python train.py --encoder_arch="resnet_bottleneck" --dataset="aerial photos of the United States (SatlasPretrain)" --train_examples=203450 --encoder_norm="batchnorm" --encoder_activation="mish" --encoder_drop_path=0.1 --encoder_kernel_size=3 --encoder_avg_pool_shortcut=false --encoder_widths=[256, 448, 784] --decoder_widths=[48, 48, 96, 192] --beta2=0.99 --eps=1e-08 --one_sided=true --lr_schedule="cosine"
Rows from block 4 of the encoder, named by matrix and row number. Each number is 500 + 25 x the weight over its row's rms, rounded and kept within 0 to 999. All counts start at 0. Numbers have three digits each. After the name is the row's rms in percent of the matrix's.
# convs1: 3x3 conv (encoder.blocks.4.convs.1.weight, 112x112x3x3), inputs 78-90, a 3x3 kernel for each
convs1.11 103:492485470535496530461479538531494522463485467493485534487484500494490503528456527519419519544467490533506498488520551527493535538478477518515504513500492500508488470514509512441518513492483475508492523509481495507520512485487513526504492465534459501493494506505530465476519472475476485521492524479487516502524491523471487508482539498431527481490477482
convs1.12 089:530514496510475529544510514484472483477479513509501474517490491531526465464505475467487480496535476526532514469465500537552513449473455475503477484533476478487486463493435505479507484492478506493477496474527487536435497510479476524525485474507494459469484498541488520486484516509514530486479493494475494503496515480534521453499523484527507554504517512
convs1.13 095:489492510483521490528556472471534504528485483560487510526548525477506514481449493529501516517512496498484500471475519522461506481492568453452504480495504510551552480488469507487505531525483474497519499487505506539519515512507494524502499490483483477526501485519531515512457462522505516502500502494484478487483510504505522505517481511480542458461537514
convs1.14 106:514493530485502530470467490489470504489498498530518509514471502496474514536484506499503511467445497463542533481514479511484511447522534469483480491491521486532524474486505499502470565526502524413468502531512509561504518493481546546455521478445519511462529494491509502460539477517468468515519538497495452490480458555512493535535485466513503497523511531
convs1.15 100:505513500454504508493488520510527488479513480533487491538460501503508490477502527523495499481518555503472497501542515502548478469494488465500495485525500483498467485505497497522520503486451485506519522466440524543511537479522464493528484502500509498520442507556510508504546472482514511465508477486554498508474482492518543487517516503494489460525517506
convs1.16 092:513493447502522457468471505491469492516500511522470525465451497501512532568435531490496538494512516509525548502544504508514496537486553533493517504543496549482494532530532521523494513486452467527508490537475518511445503487507488492443474516481521511497543516522482489508492499543494473528567507532503569489525515535468485498541462472531494473482519537
convs1.17 093:477534513498528491503491486522495534556509534501517499487478479522480540502524490501518517505430493520454547513472500485516485547482508501449490493473527492489508530494504518436499482535493484504560523493520486482499559486483491495486520516487519517455468481541477509491492493502492501464486518506500509491506482483529465486483488538488460503503503517
convs1.18 101:499521472494475489481528524530496478491532504482470447442522469545543527468496481477519482522482507522511505478503487542468481505528530512477481547491495485488463489476459513502501542515491478538494494542470557455470491506536525494514491455473493517488534448526586437477496509522531491492489499549511513519498457523480506552481506466531516497498488493
convs1.19 106:499518512494504489552458494495508476534516484492516506470505529487501515532497493502499532484514530492502527491456529533509532510501510524443493468529557485547551496497493492511484531519501493508516512512508530521505514471507517499471529492485496469479528496462530516531461498547501519514483527498487524544468507520460487500475526519485498558461520489
convs1.20 094:515486499482530516436519548533475520504484534514499523507470489514494525502470494552473501534518503511520498533515517527515493526487483472526540535502474521481447508541510511509496535500492553501500493460513553569495465499494485492516481473529511541523517512501508457484504455486490492493484499501539496524525515520469522465499512450511514467512542496
convs1.21 104:517460459538523485486522531492524489491497491461476542489524506451473505489522500491527447482533497557507480491513506496534507505488490480486551512506460501483495495518527498483482516458522464524504458503522463502511510506485464489545518497486539488492440481523496477517535488487505523507497515522501463471514512490561527473482510480527507476517503483
convs1.22 095:521466510512500449543478460511500514502482528530520501495518493520516494478515511484491493479441503495542548499504463481511464553492536482492468510497478517532554539543475522507483501525486442490492480505533479515482519516547486524518479479452494483473486503502552531469525504474489508556416511500490477503546453477544513485541489502502465482470506460
convs1.23 103:522470504454406593523484521486500468539487504506517520503514502486538481528495472482501520494498476482535544494508560486495516484525517509487537465490526533516522483527478524469505508485488500486522504520426505498504516483478519506537547501419480522528510479497454509508513482520474556427512531539461473514468512549489488481478480470480517506450509498
convs1.24 097:494484497496503502489500494500514474471495497525529519449499525537469499510510525495565510477485505459468463508486502559512531444467502476493505526493533459513528474489496478491553527534518529525502448487574534475495454489551535487482517570486498490478513499495509483528451526522479509539475495534490569509468452467544475501492553533472482520532497468
convs1.25 102:507487496507472549503471548544522479486512480505496456580536486483503502514496449510516502506513486460475495467497511555518515502510480505519505477450567469509547534473507482515517503527494521505507522510516514484493553502478520509506523492490519521455469469528506519523510492502495474541511551508504512485514476502497504489477507475495503513523482522
convs1.26 099:511465512498491504499534518498479504541497460579499526481508489535544525488508459494466517511477526438512562484467493504478486515467503514512490552458459513484551510496500501495480503509451498456508547517495537500479516493494490502500509492492500464470460466506495509508495545499551494510515466517503476465516496517460511562519492487524501481482539543
convs1.27 101:532485479500516498531486470449524504478497492472564482538520502465484537536494498459467439545583451522495489540481491527496425510509529512517507524494505513479492483491510477504510480506510455491552490504531454499529495469531472489534528501515493482517495527497491499481525458528518502518541456494506484458526533449505502484499488486530501467501489507
convs1.28 093:504491447490541501512525484494511501470506467500484516535468469495499508526511510488520492512554487506512494512486485507494518501551547473512520524461470494492498526515508516475496564473502496508534481479529534479514504519501502470489517490469491524508502479477550535530525486539508458518498481506505524558485485528517474522475501532518486520494496503
convs1.29 101:517496503489567457523476467491508527501495503482468506506571526538456470464483511507509480547465482518516529501438496429525519544504486479526493489511525498463473468500491459538502479503502498452529468512547483505537522469513500495501510499510478472509437495517534496497507535484499485484470513489473488418521494510483540519513436498531467533521526474
convs1.30 109:474473499527483495552548495527492504490489503528511490479493519530483497482526490524527462508530481509489486510499477536505541503475498471481495487477498500532527519514439478535476474502505503485514461498536483472519520471477527532500489495529538494461490555486482473535482478500515502514501490495504519529446535517487462500430561526479485545524454527
convs1.31 105:500441494469568494478532501494559549517454540542469454493512510530499504514509504457493524502419505524491495527511487480526477494504500500491542513494494474518540474504521506474507498507514483522527539459499538471451480504481487519504492488487497509496479486485548540456482525550542488486487498536507490522516510458493507496503522497474483488524470467
convs1.32 094:534524510534499499520534473529488452543503516488482497528505513506507509475421529532514485512523527525471541539510462494515496548530540498484499510543483523522487511508528494502479529483489501479516491510494491510533474504501515467567456494485492540488472484541499498529494505516500502543473551479466492455510513493499497484463474437503497502491495504
convs1.33 094:505477493494493501465509473500443464465564524462502487499492491524474491502488526497463482525486455520535480494499500518476474470520486509495539513479535470491496461485555503479461463483499485479501493524493473516513466518487537456529487455506478481503465492485484488495552526537547522510463469446503505515467492467495506513527512503469487510439500472
convs1.34 119:477508542470518500487497485465515505525494492478511508484471502526452476503565467484550494479473613498435526451557523471525524508469506521493513452498524494482507522517537470487513488493482520510507506500496485487498524519496503509458501481493509544500473519546474457507488472561487506487480512476488495469521505507501516502508509500518506472513496541
convs1.35 095:518500495518506511539469518438513534508492508477534516502475478466515465506555507464486496495535558492503518498529507485522456491469498519513528488518468475478535510551482523506470471522500505531475470485530506505489491487558515499485493513526506510472482518491531501488462491494484480494499479477476508496509522525482490484487512519498511519515493470
convs1.36 095:519533480513483466484513464477501490516512483523498469483542509527480523505507497475504562510488481494495508514547515503492422520468452507534503492493485523512512478497503517497521524487491469499514500490471531518525524476465500521502474496508495495492499485475532471499510507498508528503494498530549480468533498502523520495488500499446558498503515481
convs1.37 096:487482496485491544519483467491485495523484494520496512512488456532503496523470509494514491496500492505510485506504478500518462455507466496488503494487491486530499528480507455486483512521509500496501544500438485493486521492474501546497475504512508491497512486489471504528515472515515531428525495491440461551534463470496517504495480498539490436523524476
convs1.38 103:516514512489513489498506499490550460506496491502557494517526500521502514517505484527497522497503496515496508501498551512504489481500518464483513539504475496458501508497518505508496553515491480470499511518492536496457484492504497482490499568490490505507517489455504489540486520566478500508541454502523547490529498444477474501513478478541519453495517525
convs1.39 101:489536492483552482462479484507529474508520514536475501501529494546494487513475486512532461461485483487529485492535491477507505496478510505543483507491494444479514492496517522499506501532501552512479499481507501475504505566519488507554435481455524495510487498450502464523515522486521489492532507498510503457533482516510494489483509513495486515482478549
convs1.40 124:510522473517479497446468534496510501494513515506532458502532475477530507512469498536514485493435529487533535521498502491457533475558511488485491493496522511484501470487492466557498563475439497502524471494542552529440474529513459542488561439488516498509526440516495527505456498539538540442502474483501512485501483472476533533515490495517510483509502491
convs1.41 110:518488515516513470531486466527494477469498513497481535515503487504479526488514495532490473520539436492539497499458470501519503494544520549517474531502484477518481538507461497500472486514510520489487517452524412511527496487533507490517475520505472520440484549453513554492535494489519479522495506484516520511489467528481501506493514507522457499496519489
convs1.42 094:489513530515435506524516520515531495492531536517509475531469497525531548506463545533497495515501482490524484488542494512474513498549475502539523453521516517498526539529475479513456484485481532497487480537493512505515532513493492450503526497521523497528488473465498541474512498500491492504504533483501503552482504504501496503523514474485516471529473444
convs1.43 096:498486539523553529488458495512486556491494498486503533477467491476524530500502516460509482483501478549526510492481478496507513545488489513498486564489476511496495512506428536508481517542527502472488480484507496503510509480499479503518464478506461495467475524495515550482539484537474484492502495514506454479551435456551549508524453509528469508501523499
convs1.44 089:487487506492530445496451473497506490492474538496499530505511514503553459467505432487492513490507504499492484518471505539494480510476519470457486473493493481482443475502488505490514511481491492515487456474518516486509499515506493502488537490514518508520490479487505540490497501493519507465494503497484511517468480516505527470441486526485524516534515502
convs1.45 101:530524522480503486506457490500472467523472497469530536492459498531504478497542510495476528495528504494481474506474509492498489498530480515480541490531453498476509500490502497507532518544524499524485504492486513532504510510508541499496486573481528516567453492491499480488525497483493512463519551509532468485529509489495519497515485509494513439507514549
convs1.46 102:485524509462474520499544472494504507496487492461511528513456510509496463507486524499527544537548486496432508494501495501453448523505524484524494505506433545520535510483501497522500500557492478508452489503484487489561505467482509488490535539506516499502499479501479488497500499506486503497495453506504517536453502493516501487536498491452483503520522526
convs1.47 102:520493504469474443529580505462485503475511496492511492476506489506511508496510499472516479515485512497459488486501517460532470495493473472513510498487490530491507499506484474483488511483537515490501497500486477457494477505521489516526530484481469498470500516499502451493508494515496553481471501479498488499525456497496504527524475532491557522469460474
convs1.48 095:485479507466500485487510512514494482487521495531482483507501501528538466469483507503488492492515504486498507520458473492496503523521541518508490504508494555497477489580498495511509505502515458510476505514525516504508508561491492497468457498508491490485480533508537483500515490488489538489478502528469487481466508510531520449528514483543483459539499471
convs1.49 103:510493473483470505466487493497518522515508493519496502525490517487497537492467504460488456476555509466521521523506471474485496486520510492540497502522521514479457539503505469533513445478456521508523460506530503490481478491549460483529510529503514479504489520477468517494508512516505514486535453506494491504523535507494480451523487490483494523489503510
convs1.50 100:535508509516508481462471513505528531507475489466529521490498451464513504475504512501471503472507526504502483502510509525500480444503489506495527472512492463535528509482533513495500529530571509485475511484496505543502522515489514496484530493503500472528523500568526523462478493472496494488472526490506473509493534475505505489515498536491506501502497463
convs1.51 105:524478471523473483538520467434525522474491541519493522441519529476510524496498558492487515528503514505535525511456521504493527488519498486454539474452501499497491492547512517478494512504465506520506475518511484517535509516533508504479465476504486496551510481501488534487478513476518478505536466534528474508531516529485478498540511536489494513472500513
convs1.52 089:511495493538528480517501521486461489524504447500502495510480493523505482535462437483517519487521508440479487536514518523462490495470464489474451498526520466476444518492438492518454488542524490537505501470488500450482542504510488473490496553468525491480484486519504539502501483487505506468449514516488469467488545506522494476497487493495484522490546534
convs1.53 105:508523472496509472519494517496520546480517518482481492501509522494532556488484493505520557459528515491459502485525527502481507510461520502514488503507539457509529485512485505526529494430484509511490484502523525472439528498521415472488524475477506554513481477477509491510520495516480556505460483493516504531472522533510481507478488500498483509494476481
convs1.54 097:489503530484450529509416546518468480489514533514504478509492446534488550513513494514499521485508532494516506489479504539472499516496459508489508465469503483546536512454515497507492468512514483552480516487479498546466530482486503512500483504488569480469463465490539504482496512473506472502506516495516504518510483507503485470459491491536505501511501513
convs1.55 097:525473507475448509518485517496485457489492499484536483423504522526501518502502485479512499517446463490509493459476435460504472461531506453484491516494447487490502516462486484514494513488484482520513475491468488474523537488493473538500491517449484514496466517457485492497514513506507517495461521488490516501489497513487504480508490546468471508487480532
convs1.56 117:535519490521539503480507481473508532547423477542533484422567546518440520503496492500521462485537509456500490529494445505543481504524479497534483469500495475526465469502504462518519503504554508497507491480506497499482463490511539457491462536537524509464464549481457501514483518483518475547462509483496496443470497523475544492491499550510502459437486520
convs1.57 101:472521486497544516577466510507507463493490493519533506510483502516512501481536443488482522472464522511526490469484473498485497543510502482511481484499505527514512510494559510481432494517518504469489531490431491476538513544504498529454452480524505504501507492439474517517506475501508524496485483522538484501469469514500520511498519491475501464477562508
convs1.58 099:509495516485525487475519486528524536459516519517499490527488481475551512517479511480525503562541477492457514509508464555468512491470523501492513519500540468503445507506494476510507517496491491472502498506520506516453483528516483497500539485537513460511500475499489498514491516517506518508510503547506480514456499503519481502486516517486493526503471491
convs1.59 094:509497504451470476445477509501521501494494505516481455504476507470571487480483484507506470518509537495507525525497493505526505469511463492520545509540471500506438504517513507527506534498481484534540532535501456486480497479499504498506508474516536519528520517551514557475533504511518500493443470476472521495450484459532489459489494533535494474513457499
convs1.60 099:541466481488494494526487506560518498476512476476516500512520476518477486481535498475495526526503504490546542520505520510493532527509498497516524495480482522503457536499508502427514460501482497516493492487493465485532545487488506490477482498545492510500483487527521480491498489492482527497496505485518516444514495506473488514515521452480497540473494489
convs1.61 096:521535524493480521544516477490502536558476469503497536506477504510487546454562528547488478532499466457493487497495527522538454509480484483540502497426454483506511459460485519516516471488552497499478495484519491522527477466550502487545481468555524470480494461507487482532463503518500482541494513526524521513475494510510475502537471509492521509533503460
convs1.62 099:565455488485430475506513510503524503447500522487441477506515495458461532473523519511547506477511493520516495501515519512520509503484501529489454479474509517529509499465515465535491529462493512515499461498489481433504459508498506492481537492507484500481478480535498528515508542512529503495470486473499511514476490473464557469513508460477469504479457483
convs1.63 101:511502480497494504504528503520512526507492482508474502586507515484484539511476456461474512499527479530533531512521561480465472523477496510524511519489490473490471506514479508462495478534520511548530549471480521474513507498450482534499539491487469498522491521490515485538534504469481496517481506527488518532486487465525521518507540509515459510508493508
convs1.64 096:494517468497469507489517512536467582504521486505437506530525514488475531507508482498490510524573495513530480488470488491535515495561556455504510474489520484546499486499514495498508431506486518512529492509477491493495479545461532502480462506510517491465509543470504540520513548505514497496499459506457477517483485491450493532481465484503460481469498455