Weights of a small segmentation model.
Data: 203450 training examples, 10.2 epochs.
Rows from block 8 of the encoder of a small segmentation model, named by matrix and row number. Rows with one number belong to one channel. Each number is 500 + 25 x the weight over its row's rms, rounded and kept within 0 to 999. All counts start at 0. Numbers have three digits each. After the name is the row's rms in percent of the matrix's.
After each channel's rows are labels from the 100 images, of 14848, where the channel reaches its highest value: "strongest on" is what is common among them. Only what is clearly more common there than usual is listed. The data: aerial photos of the United States (SatlasPretrain).
# convs1: 3x3 conv (encoder.blocks.8.convs.1.weight, 192x192x3x3, each kernel summed), inputs 64-127
# convs2: expand pointwise conv (encoder.blocks.8.convs.2.weight, 784x192x1x1, transposed), outputs 61-121

convs1.23 099:526515522529526512484512537492462436511491507495537507537542499489555490497508453520496483496504497489547495487483495501523498505517463511480531476529476474493517526505499527493471523484496496
convs2.23 096:456489493514495460508468472507477473483459479543469471487511464513512489535494480486476524478501456535457508477466474537488496457480484501488498525517539465522509556471537472523548456
strongest on: crop field

convs1.41 107:535535500506546539540524507472503510471466488477485457542485470518499468518489468513482481500501461450513489495504512517504484516508535486461494515500509497507498449506525479492534506500475544
convs2.41 097:522495534491494455505540492481495501440516518520504483510467469496514472470536507502495506504519519477468471502501523497526491547448488529441507476472477492487493482472480481503455493
strongest on: crop field

convs1.117 106:503542501519517517514505516476500465538535506497529491533501429525486506485482483542478466502488451505497474519484503501497535523506518512489512537506518503467448479472500464510517489527465502
convs2.117 096:562554508538480499540486481522522489504520485494532508473509465489486470543479497490499490521497480460498480503510525465441546536486500507484515533534567544507498463477485498499478467
strongest on: crop field

convs1.162 094:522505497502470484477471463469466482492472516505510521483478501476492443484440481492513491476458493530503486493496508503461529510501536509530463506524534522529510515449507461463466508543472438
convs2.162 099:528495510504487531497500502500513541496467516493493491501516479550488510495466496492503529487518512553489508502520473489494493495462458481528500468490450497497513509533484445506483498
strongest on: building

convs1.131 089:501554469463463517473509457443515483500528454508482462466518508519494496510497509479494530514481486512568452482480491535480486497513483464479500469508476477455473488546484523500512471526458528
convs2.131 100:436533518513519499481497517522501516501443475537549429497511513475520458504504494542512524545481502460515501499492512525449486502499504519527500454533515474476514496495472466487510523
strongest on: crop field

convs1.89 097:501507510491516516511505492549469552463487490501479503526532515533513535538461473521519492527495499461491534524522504473566469516493481543515483503527504526503472502465498538520524511444533483
convs2.89 104:531483483473510475466515503497486455505496514466468453517568515527476466504519481480461501493452475467506515442512477528490539482530494472541500484479470474465502490481467469516496464
strongest on: building

convs1.92 112:536499542490519538523503506527515481513481469436487501510468499511518466550507478497505473543489465464497463488507479504497521524505505536500483507472498493521490495499522444473528503470494460
convs2.92 095:504451513503490485490484501479488470491529477478442434505511512521523445497528469522486497542520506530480510489462534507479496481487518500478448480510528487475483514489485480535506465
strongest on: crop field

convs1.31 102:444501504469464491459452494510515515512469497502530456510494491482474506470506487479516527487487528463453506498475484522467483485475510503501513499476425526501466506523495525457526526505488449
convs2.31 100:534500526481515486499535479514531477526536521500486502478547456521516542526508524483476522459487529491481449546548492522528476521535537502469486508440501533490491489508494475508524473
strongest on: building

convs1.16 085:527521468458508494496520478499492480499478449502476503504480499472494513499487471518520509548496492523493506482507455495505495493508521484505510483481568521520466475455521519527519541506475469
convs2.16 101:520480460468487527462472514512535475493476498516533507490507513491472494518486486449516466499499479505455520508515486511510501479500492497541536526524565521474532487503479434485479490
strongest on: building

convs1.100 101:523499502446516506499529509488519470500518493475457473513494510490507453497490544514477568505543482452506490488528504514488505514526523532507539529460492495530537470517557508511487522491503478
convs2.100 101:511458464490493479463538500515544502534518487486466516482497522484502521458511520496488506484529473478510530505499503448514501483518497496464501491509509471524498472463459522500469503
strongest on: crop field

convs1.68 102:529465538505455502494487485500468489489495511524466483470469481496483507479499465480505481511516502504459480478475479515468520483534486514488481486517480448527481472439490489507465480463493443
convs2.68 098:516460531528531559463503490498491467545477526512503479508520495537469482543490528489496506509526510491467501510513481521450542521548477525482527481484553533500520507496503534484515520
strongest on: crop field

convs1.36 097:481527497513502501481475505505442536481493520519452536510480501450501478508496528505456528528532529464454505458505501515451485544481487475467494487483495507512513482506469480476478488472494474
convs2.36 096:486520493502480507485500501492449499485507531492500476517432480511493468511498538464534471512495505491564488460479493517472508505489515499488484462548469489482516521512469553526487476
strongest on: crop field

convs1.88 096:527525477492524501509462497545538480455474499462434486517514466484513509506496468536507461484472490488495475493496525474479507543513503508511506494500494529506474552547521514508472503517514478
convs2.88 102:431477543482534524497486492510423545485513459505495463507498490493539522483528525502505446505433507499496489480491520536485492492524502489484507538466529502525520524509501450477518482
strongest on: crop field

convs1.180 094:483490472504513483511473487483528533537441462556455517497552490524542483510520513513512549474470548482532498484509483506522517513505521532477508486468491532499502485500494489493517518539543517
convs2.180 104:521473527508507504527485499458540546534492481517540481474499521529504473461518509482487456505495510502531488480506507522500506517494481513552509517500478463528458503506528532536536533
strongest on: building

convs1.115 101:460486482540533473502449499493542540480502497474514510508515546482509525489497483515477510486570494513492501460513469504458522470487477520482528549519526522506511486432475468495459524541492527
convs2.115 100:521451489532530474514484517515523518511500489485519514518486457491415528570525546471462423465539501479508514520447534509470481536499505502518465488491513509479519521452506489497460480
strongest on: building

convs1.185 107:489469443494497513541472527435476511493469470495495489532511477474499495488502457492505505481508479468513498466523509498466513504521514525500479477537443441469493473475511483492509503478496483
convs2.185 100:480549486451555479522435491523488476519474516528488496506471484539480452530523468529514520465537534500540499568536522511505500464462528491501531501482503532515540488530486494481487497
strongest on: crop field

convs1.38 095:490467476512495515460508472510498472487464512510478479459454489476454493499510494448453544453500491462510474507482484486492521485473489484487490532493515464505498494497515500466510514488510521
convs2.38 103:511535509517508478509515510492511503487482486503475506518527525501468550455529482494469529493537512509461496464449452524500516485477486504513503518457496505525511494513526482520542489
strongest on: building

convs1.65 113:537500489541526515521453507492506502477472509509522513542521537510508499493487533484512536535521474490488508503538505485488454482491506471478503511451509482509502473481521455541536528529493498
convs2.65 099:482523513491487492495465469468459480479535542486503481461486479530485516489502460526503455455518429508499486451510496464470504491512466479494462500529516519453512505547480463470498493
strongest on: crop field

convs1.72 101:516484493466535466488471499449482474514480498511505511512529499518510529493494505527438520505453502534496485511540553484491505476515528541494495449486445538502505491478527474470497508498486501
convs2.72 097:507455497482508483534479483500503474473507496501510477506470472482494465480523488509503513486505503486504467455497462468546464494546470458494486509436488490499488519508506516472557473
strongest on: crop field

convs1.84 093:534508504517480484483466534502491488508483471532448537481498488493505480499500490483510492548508478489488513457470505488491479506485525504507468496491467435459473522523508508479534492515490456
convs2.84 099:492522523512521489477529504504537513474454511474539521506516498479441492477487504563480477480501526460473457485523564494484532514465484454469552476534497515526498484506528518501515492
strongest on: crop field

convs1.34 092:487516500520455491529478534518510521507462449494447505499494503514511458529556464522533474486513487492518479538503517508521479471510514492550493569503505556498519474512470504518509512532487566
convs2.34 104:508510433521491488492483498511471482541564487523507521506493523542509463534492524507496503476480504517493480536524460464492490460495508520486508522500491500494481459544547511450494476
strongest on: building

convs1.71 095:526528488545504521474528528504528497509509509490477524526471515515515498513486489521493469524494500503504514508535481502505491482525580491480532498517502509515520464494566470478475528495507476
convs2.71 096:502514545505502480460501495506492488484518481493537480542492497481525462461472511474523520481504485525505488456492525502439543454508536511481472483487507495484444520494491471470546560
strongest on: crop field

convs1.109 102:521484525507491497536518498508513532518483471495514459504557510505495495504519529482511483547482502473513492472503551473461487479510496487495507514536459496517485505503479497517506531533521454
convs2.109 101:528539477524531527486494491495527495545425500481550503496544522520499541501510497504507493497481460488498511508499524457499463438481499514487574475468502500473468453491510496520505494
strongest on: building

convs1.153 098:519507472437505514498513511467471484584501486502478499491457506509525489474500497472507495507531492462472537490530501461525478523501480488501508566475526476482533530523529528516485535524520515
convs2.153 099:493501508532453482521449485466484525518504487453471514547502499461533520464497485487482475508457510508479508491436489517513512506511528478543520495491515515491442496487510456512504463
strongest on: crop field

convs1.182 114:548526486508503479482458515525461497512461551488470518514490514492508519481490475508510504496478476488498505504526472531486486508483507516476476492474486489499510508514569459488494488475485452
convs2.182 096:473463521541490480492523515502461477544487491485552472515445485488506519513468496492482497485511501509556483496462483470494474492473484502457436511491497496490434484482478500522506493
strongest on: crop field

convs1.161 096:486480473493500475492455486456502480475517494531522491448479460470485514451494480519479488493482537477493484520487504539497521539463427504457501512475490484523538499479496504519498489479513533
convs2.161 104:511544515526498488498474529511520465505471507475524498517542499496476527514468472522489510517501495505509477526496497497528490544539549499509526502533507521541484510511495518546490479
strongest on: crop field

convs1.168 124:481537471522498484494478476530514500463483512474504488507489516513465496480499495551486503538490468501482502512500488525516510556536543514530492517529492487489547520522542490525499485495491509
convs2.168 097:501464524475468502469494537462484466488495498471492492464496558513493486512486461484489483488487509518508497511457500488487465521512534486528494501514519453479533479461478527498493489
strongest on: park

convs1.10 082:484478479538502483496489481546472502504538492511535530490479512509468527535514525462463551474498501487504425462519494455469527499497534496506538509500516501534528508548506491469471471495471475
convs2.10 117:556507507514493578522515514489525542496495510469502478476529507488451519462481534503521493506481472511466481543513485555553482489485505473501537512492507499530509477449510481502473527
strongest on: building

convs1.174 086:512499497457539498462462484504510476517533508536490520511498502483499450494523501493486500518507502477504463476498514469460518483506516480500472516479507500498451492511482510465497480459484489
convs2.174 098:493528484506474502484487503518473508529524494504462513503504479491497481525540463539500527501503479478499504510484451498509476509521499492477529484554479511471476491456458522481525506
strongest on: building

convs1.165 101:543524482486505477481491495498529461519464534492502495507452484487493526487525465503511481505524480506491491503484534528483500487472518496482463483441484483504534553533478512502522531499461472
convs2.165 102:497510500534506482487537505541516476459461514543490521526546526494476504488498460497478482478498526496505520473428508502467491553503527500508498471505478492508502488513483494465492468
strongest on: crop field

convs1.124 104:493510540486448531503477491462521473534518458535487485464507504525490537491549528553506516493469506450522505508480539497508468494508520507482517514486503456476483466456539502517510453508513475
convs2.124 098:457455504475503503524533445478511526459502506473505526535446485478483455530470475505452497519490482528508492503510511524500468514515497524550504511510473428526497522505479522456503502
strongest on: crop field

convs1.138 093:470492501501518475514525526499507510508514492502510501509483477488517467523492514508549512506519477546467498499498511533468461495486500510474509524462535551460488452501500559474480512523539495
convs2.138 098:508528486456508479445517524477480532544516507438486462455530512501526535489488462490461521476535446474509557514510450472476487500472478476467470504516489505463458505519494522497470519
strongest on: building

convs1.82 089:537523555493531530508505501500522491504486524552498529512507514514512501481475511462476534487524460491499487500489523463530511514509520528539508474506485499479454528530470482533495475489550478
convs2.82 100:512528467514467489508516517503433469478498479515493493466515518523481487519506514513488490482467511507499488541509544500501492510493481526523528537480511477515480531526504523487494494
strongest on: building

convs1.76 104:481543496477492484496483491518501491450520534464497467457468467541496537502491493509512516496490491518523519494503464544521492476535518499533507507538514500485527511489542522535523495517481505
convs2.76 099:477489461494465519509470490438455496504527525524511474506465506462491470517475478508516515482531469503509526463477492498430513518497511496482522519515504507508537487459490488522493496
strongest on: park

convs1.73 100:502547493501525523518509455496493510484517483512451503488484532469489504465491538503475505526504506520498503497515508502515443518481486480496506441550477500489496475452506478500477461484502493
convs2.73 096:490485507510541507463496451475504475541443509494527523510490503505526536568498526496501482517498533509494514492491479513491465499478485521513518511485502466508508505443502469544529497
strongest on: crop field

convs1.59 096:523538493508511478505491494528512507540496460488516493484514515496489515558503504512503508498503563479469472522524483503511504529499506498468530476494484525461518489514478491510509532505540529
convs2.59 097:518490426485576481516497509523483481495511479463517487478556476512467506494493493450482515475468484485528512488473485541488486494490479541491509508458495481480524490472479530485480510
strongest on: building

convs1.22 096:483496553498487489475481486467510479489467503493485477469485509470507479460478526499471496482488540478446496489506507503455508456491521484469456520479479532502472435520496487452520465453486471
convs2.22 097:482504500483527450540433510461530531550489493470514515467496541482485498510514515537522493512521500502538514518485486480494504488497449498529516557502543494467506494550499527548498542
strongest on: building

convs1.140 092:510547495533504557492500493473505521517530493480483494517521500460555465551514444531526479525500488519514492497497511448515532517479496478472493493526500465499508460507484510501470493493500498
convs2.140 097:486439463484442528500456460487488534463472500485465485493437520488525460484463498433515479519499469504482488547483523470523500452489508501476515496524501509466495514442510487478480532
strongest on: building

convs1.188 082:483511513509544579506502553476482470525495500503475487472514474486515521489446500475523482485515498512508497536517510476485489466483472473466518504523553508501516485476497480471506499489472468
convs2.188 094:484527457500481558547476508518491507497463549465486482492502514506501485491507489493523495510438546563458523498494470488525476513561463497498488482519491467506546493473506502480483493
strongest on: crop field

convs1.24 093:554476477444524476465479465496526481510459497508479519475498503496522502477487479477484467487470493544457494501480521459496486518485493484518460536478466530473487487483499512511507524509518496
convs2.24 094:480500490536479502546498478514516493507475504506461445516480502499533551544493495530499505479462493525501521510490529448468494512560471565518472465492476520502543529497525494514500474
strongest on: crop field

convs1.176 090:503506512516497530552495518539557510529519481484478487473490474542511531505531503535529506480509532476530492505504489489495506550484446513537521523505514457522517477497518556512478526503483481
convs2.176 100:523495537492492518496478482469490509497560475500500497488455504471480522523521510522483502487518522503515464501534503507481507542518501489535527505515504518508502496504524543478499503
strongest on: building

convs1.135 100:488498506497507491500501534424500480540510487482484522463516506497503476513494479569485497497473471527481493499494526457444462479519517496468494488503468474506487472521527466512500501463465452
convs2.135 099:502487468448506523520497510526512525483487490456500514467466532474527505527506493524501520483511506512543481491506529473524489512506513513479474443490493552457510487498487481463512502
strongest on: crop field

convs1.149 099:496514539506502516556478452539538502519531505491492498488495501463474496500508524506518529508501538512474523521511516503529525461524514531473505503554502477513486475482510458537498509503491504
convs2.149 099:467499495439540463469505519462479548520473473486492502456479480534538521528506475450485519481537466490497471511531452482513498460489493497563462516473501512495486479496472469451465473
strongest on: building

convs1.178 100:465516473498474527484500488511482533483492421489519519508522481543455498471490519507461500480533494521512462470506471532496459473503524518507496495519442501487556483443507499537498498523480478
convs2.178 100:513550548524542483487463500494467448509507527493541549507527482533533567521469530488521510465468495528508513476497494490480523470500520511529502520491492534522527493471456447497575476
strongest on: crop field

convs1.14 092:484489483531494503524500515482493508504456482494453516516473493477475451504530482506522483484540461480490506485469488492480506506531502505491471488480490455484496492494489496525510501465477472
convs2.14 098:544503529525475538513474541553504508521502479471491515508482505470499527498448498492472505506560521490512464476542470506510539480531472551506489513560477511495489560526455508537511495
strongest on: park

convs1.53 110:515508467523577506519497478512472469524479503494499541533465495512517517516506476508467476535491469474476498478524506526498485519562520539490505492471523543474497528536539460489501510519476517
convs2.53 099:518524519496552544470513494528490519497537505485509489504488487482462483501489529508519510491456483521502517542490499516524519524531507537460534489499503477466547492504523523531492511
strongest on: crop field

convs1.54 098:521503520522526470474481499536524504505528495491509501527523534501484546510476504526540520472492493516520534536508498439529449473493483567514518498523515535481496479508534530508478500512545506
convs2.54 094:442524517527506489530452457527458495522481506475489506491505517518504470510504539493443495471504494442453497497505514494464471504507449511549489481509486479468500464492497520510484481
strongest on: building

convs1.103 096:545463528470483504520545500502516476517530482518541516477507509503503494492503482481522518541504506488491518485509544484557517474495483428514534525480485520515524524484448514525529553508476487
convs2.103 101:504507498482511525466501509551454467488498500460530515481477487492494487481495479493481477483504516499503513504481502482505462482511461533493497478509487510514492483541484488489497461
strongest on: building

convs1.15 085:488492508495492473504523512506478500504501492498506486483513527526517490522506476482512438508526515470537488496515540510510504431493550496513512475543535502510520507484486515507470457551512486
convs2.15 098:510483481503514500536493509454474481483471519476487464473524452463491501460489461481510538495494523506493500494464508469509502546505493529497509489537519520445462495490484473479457476
strongest on: building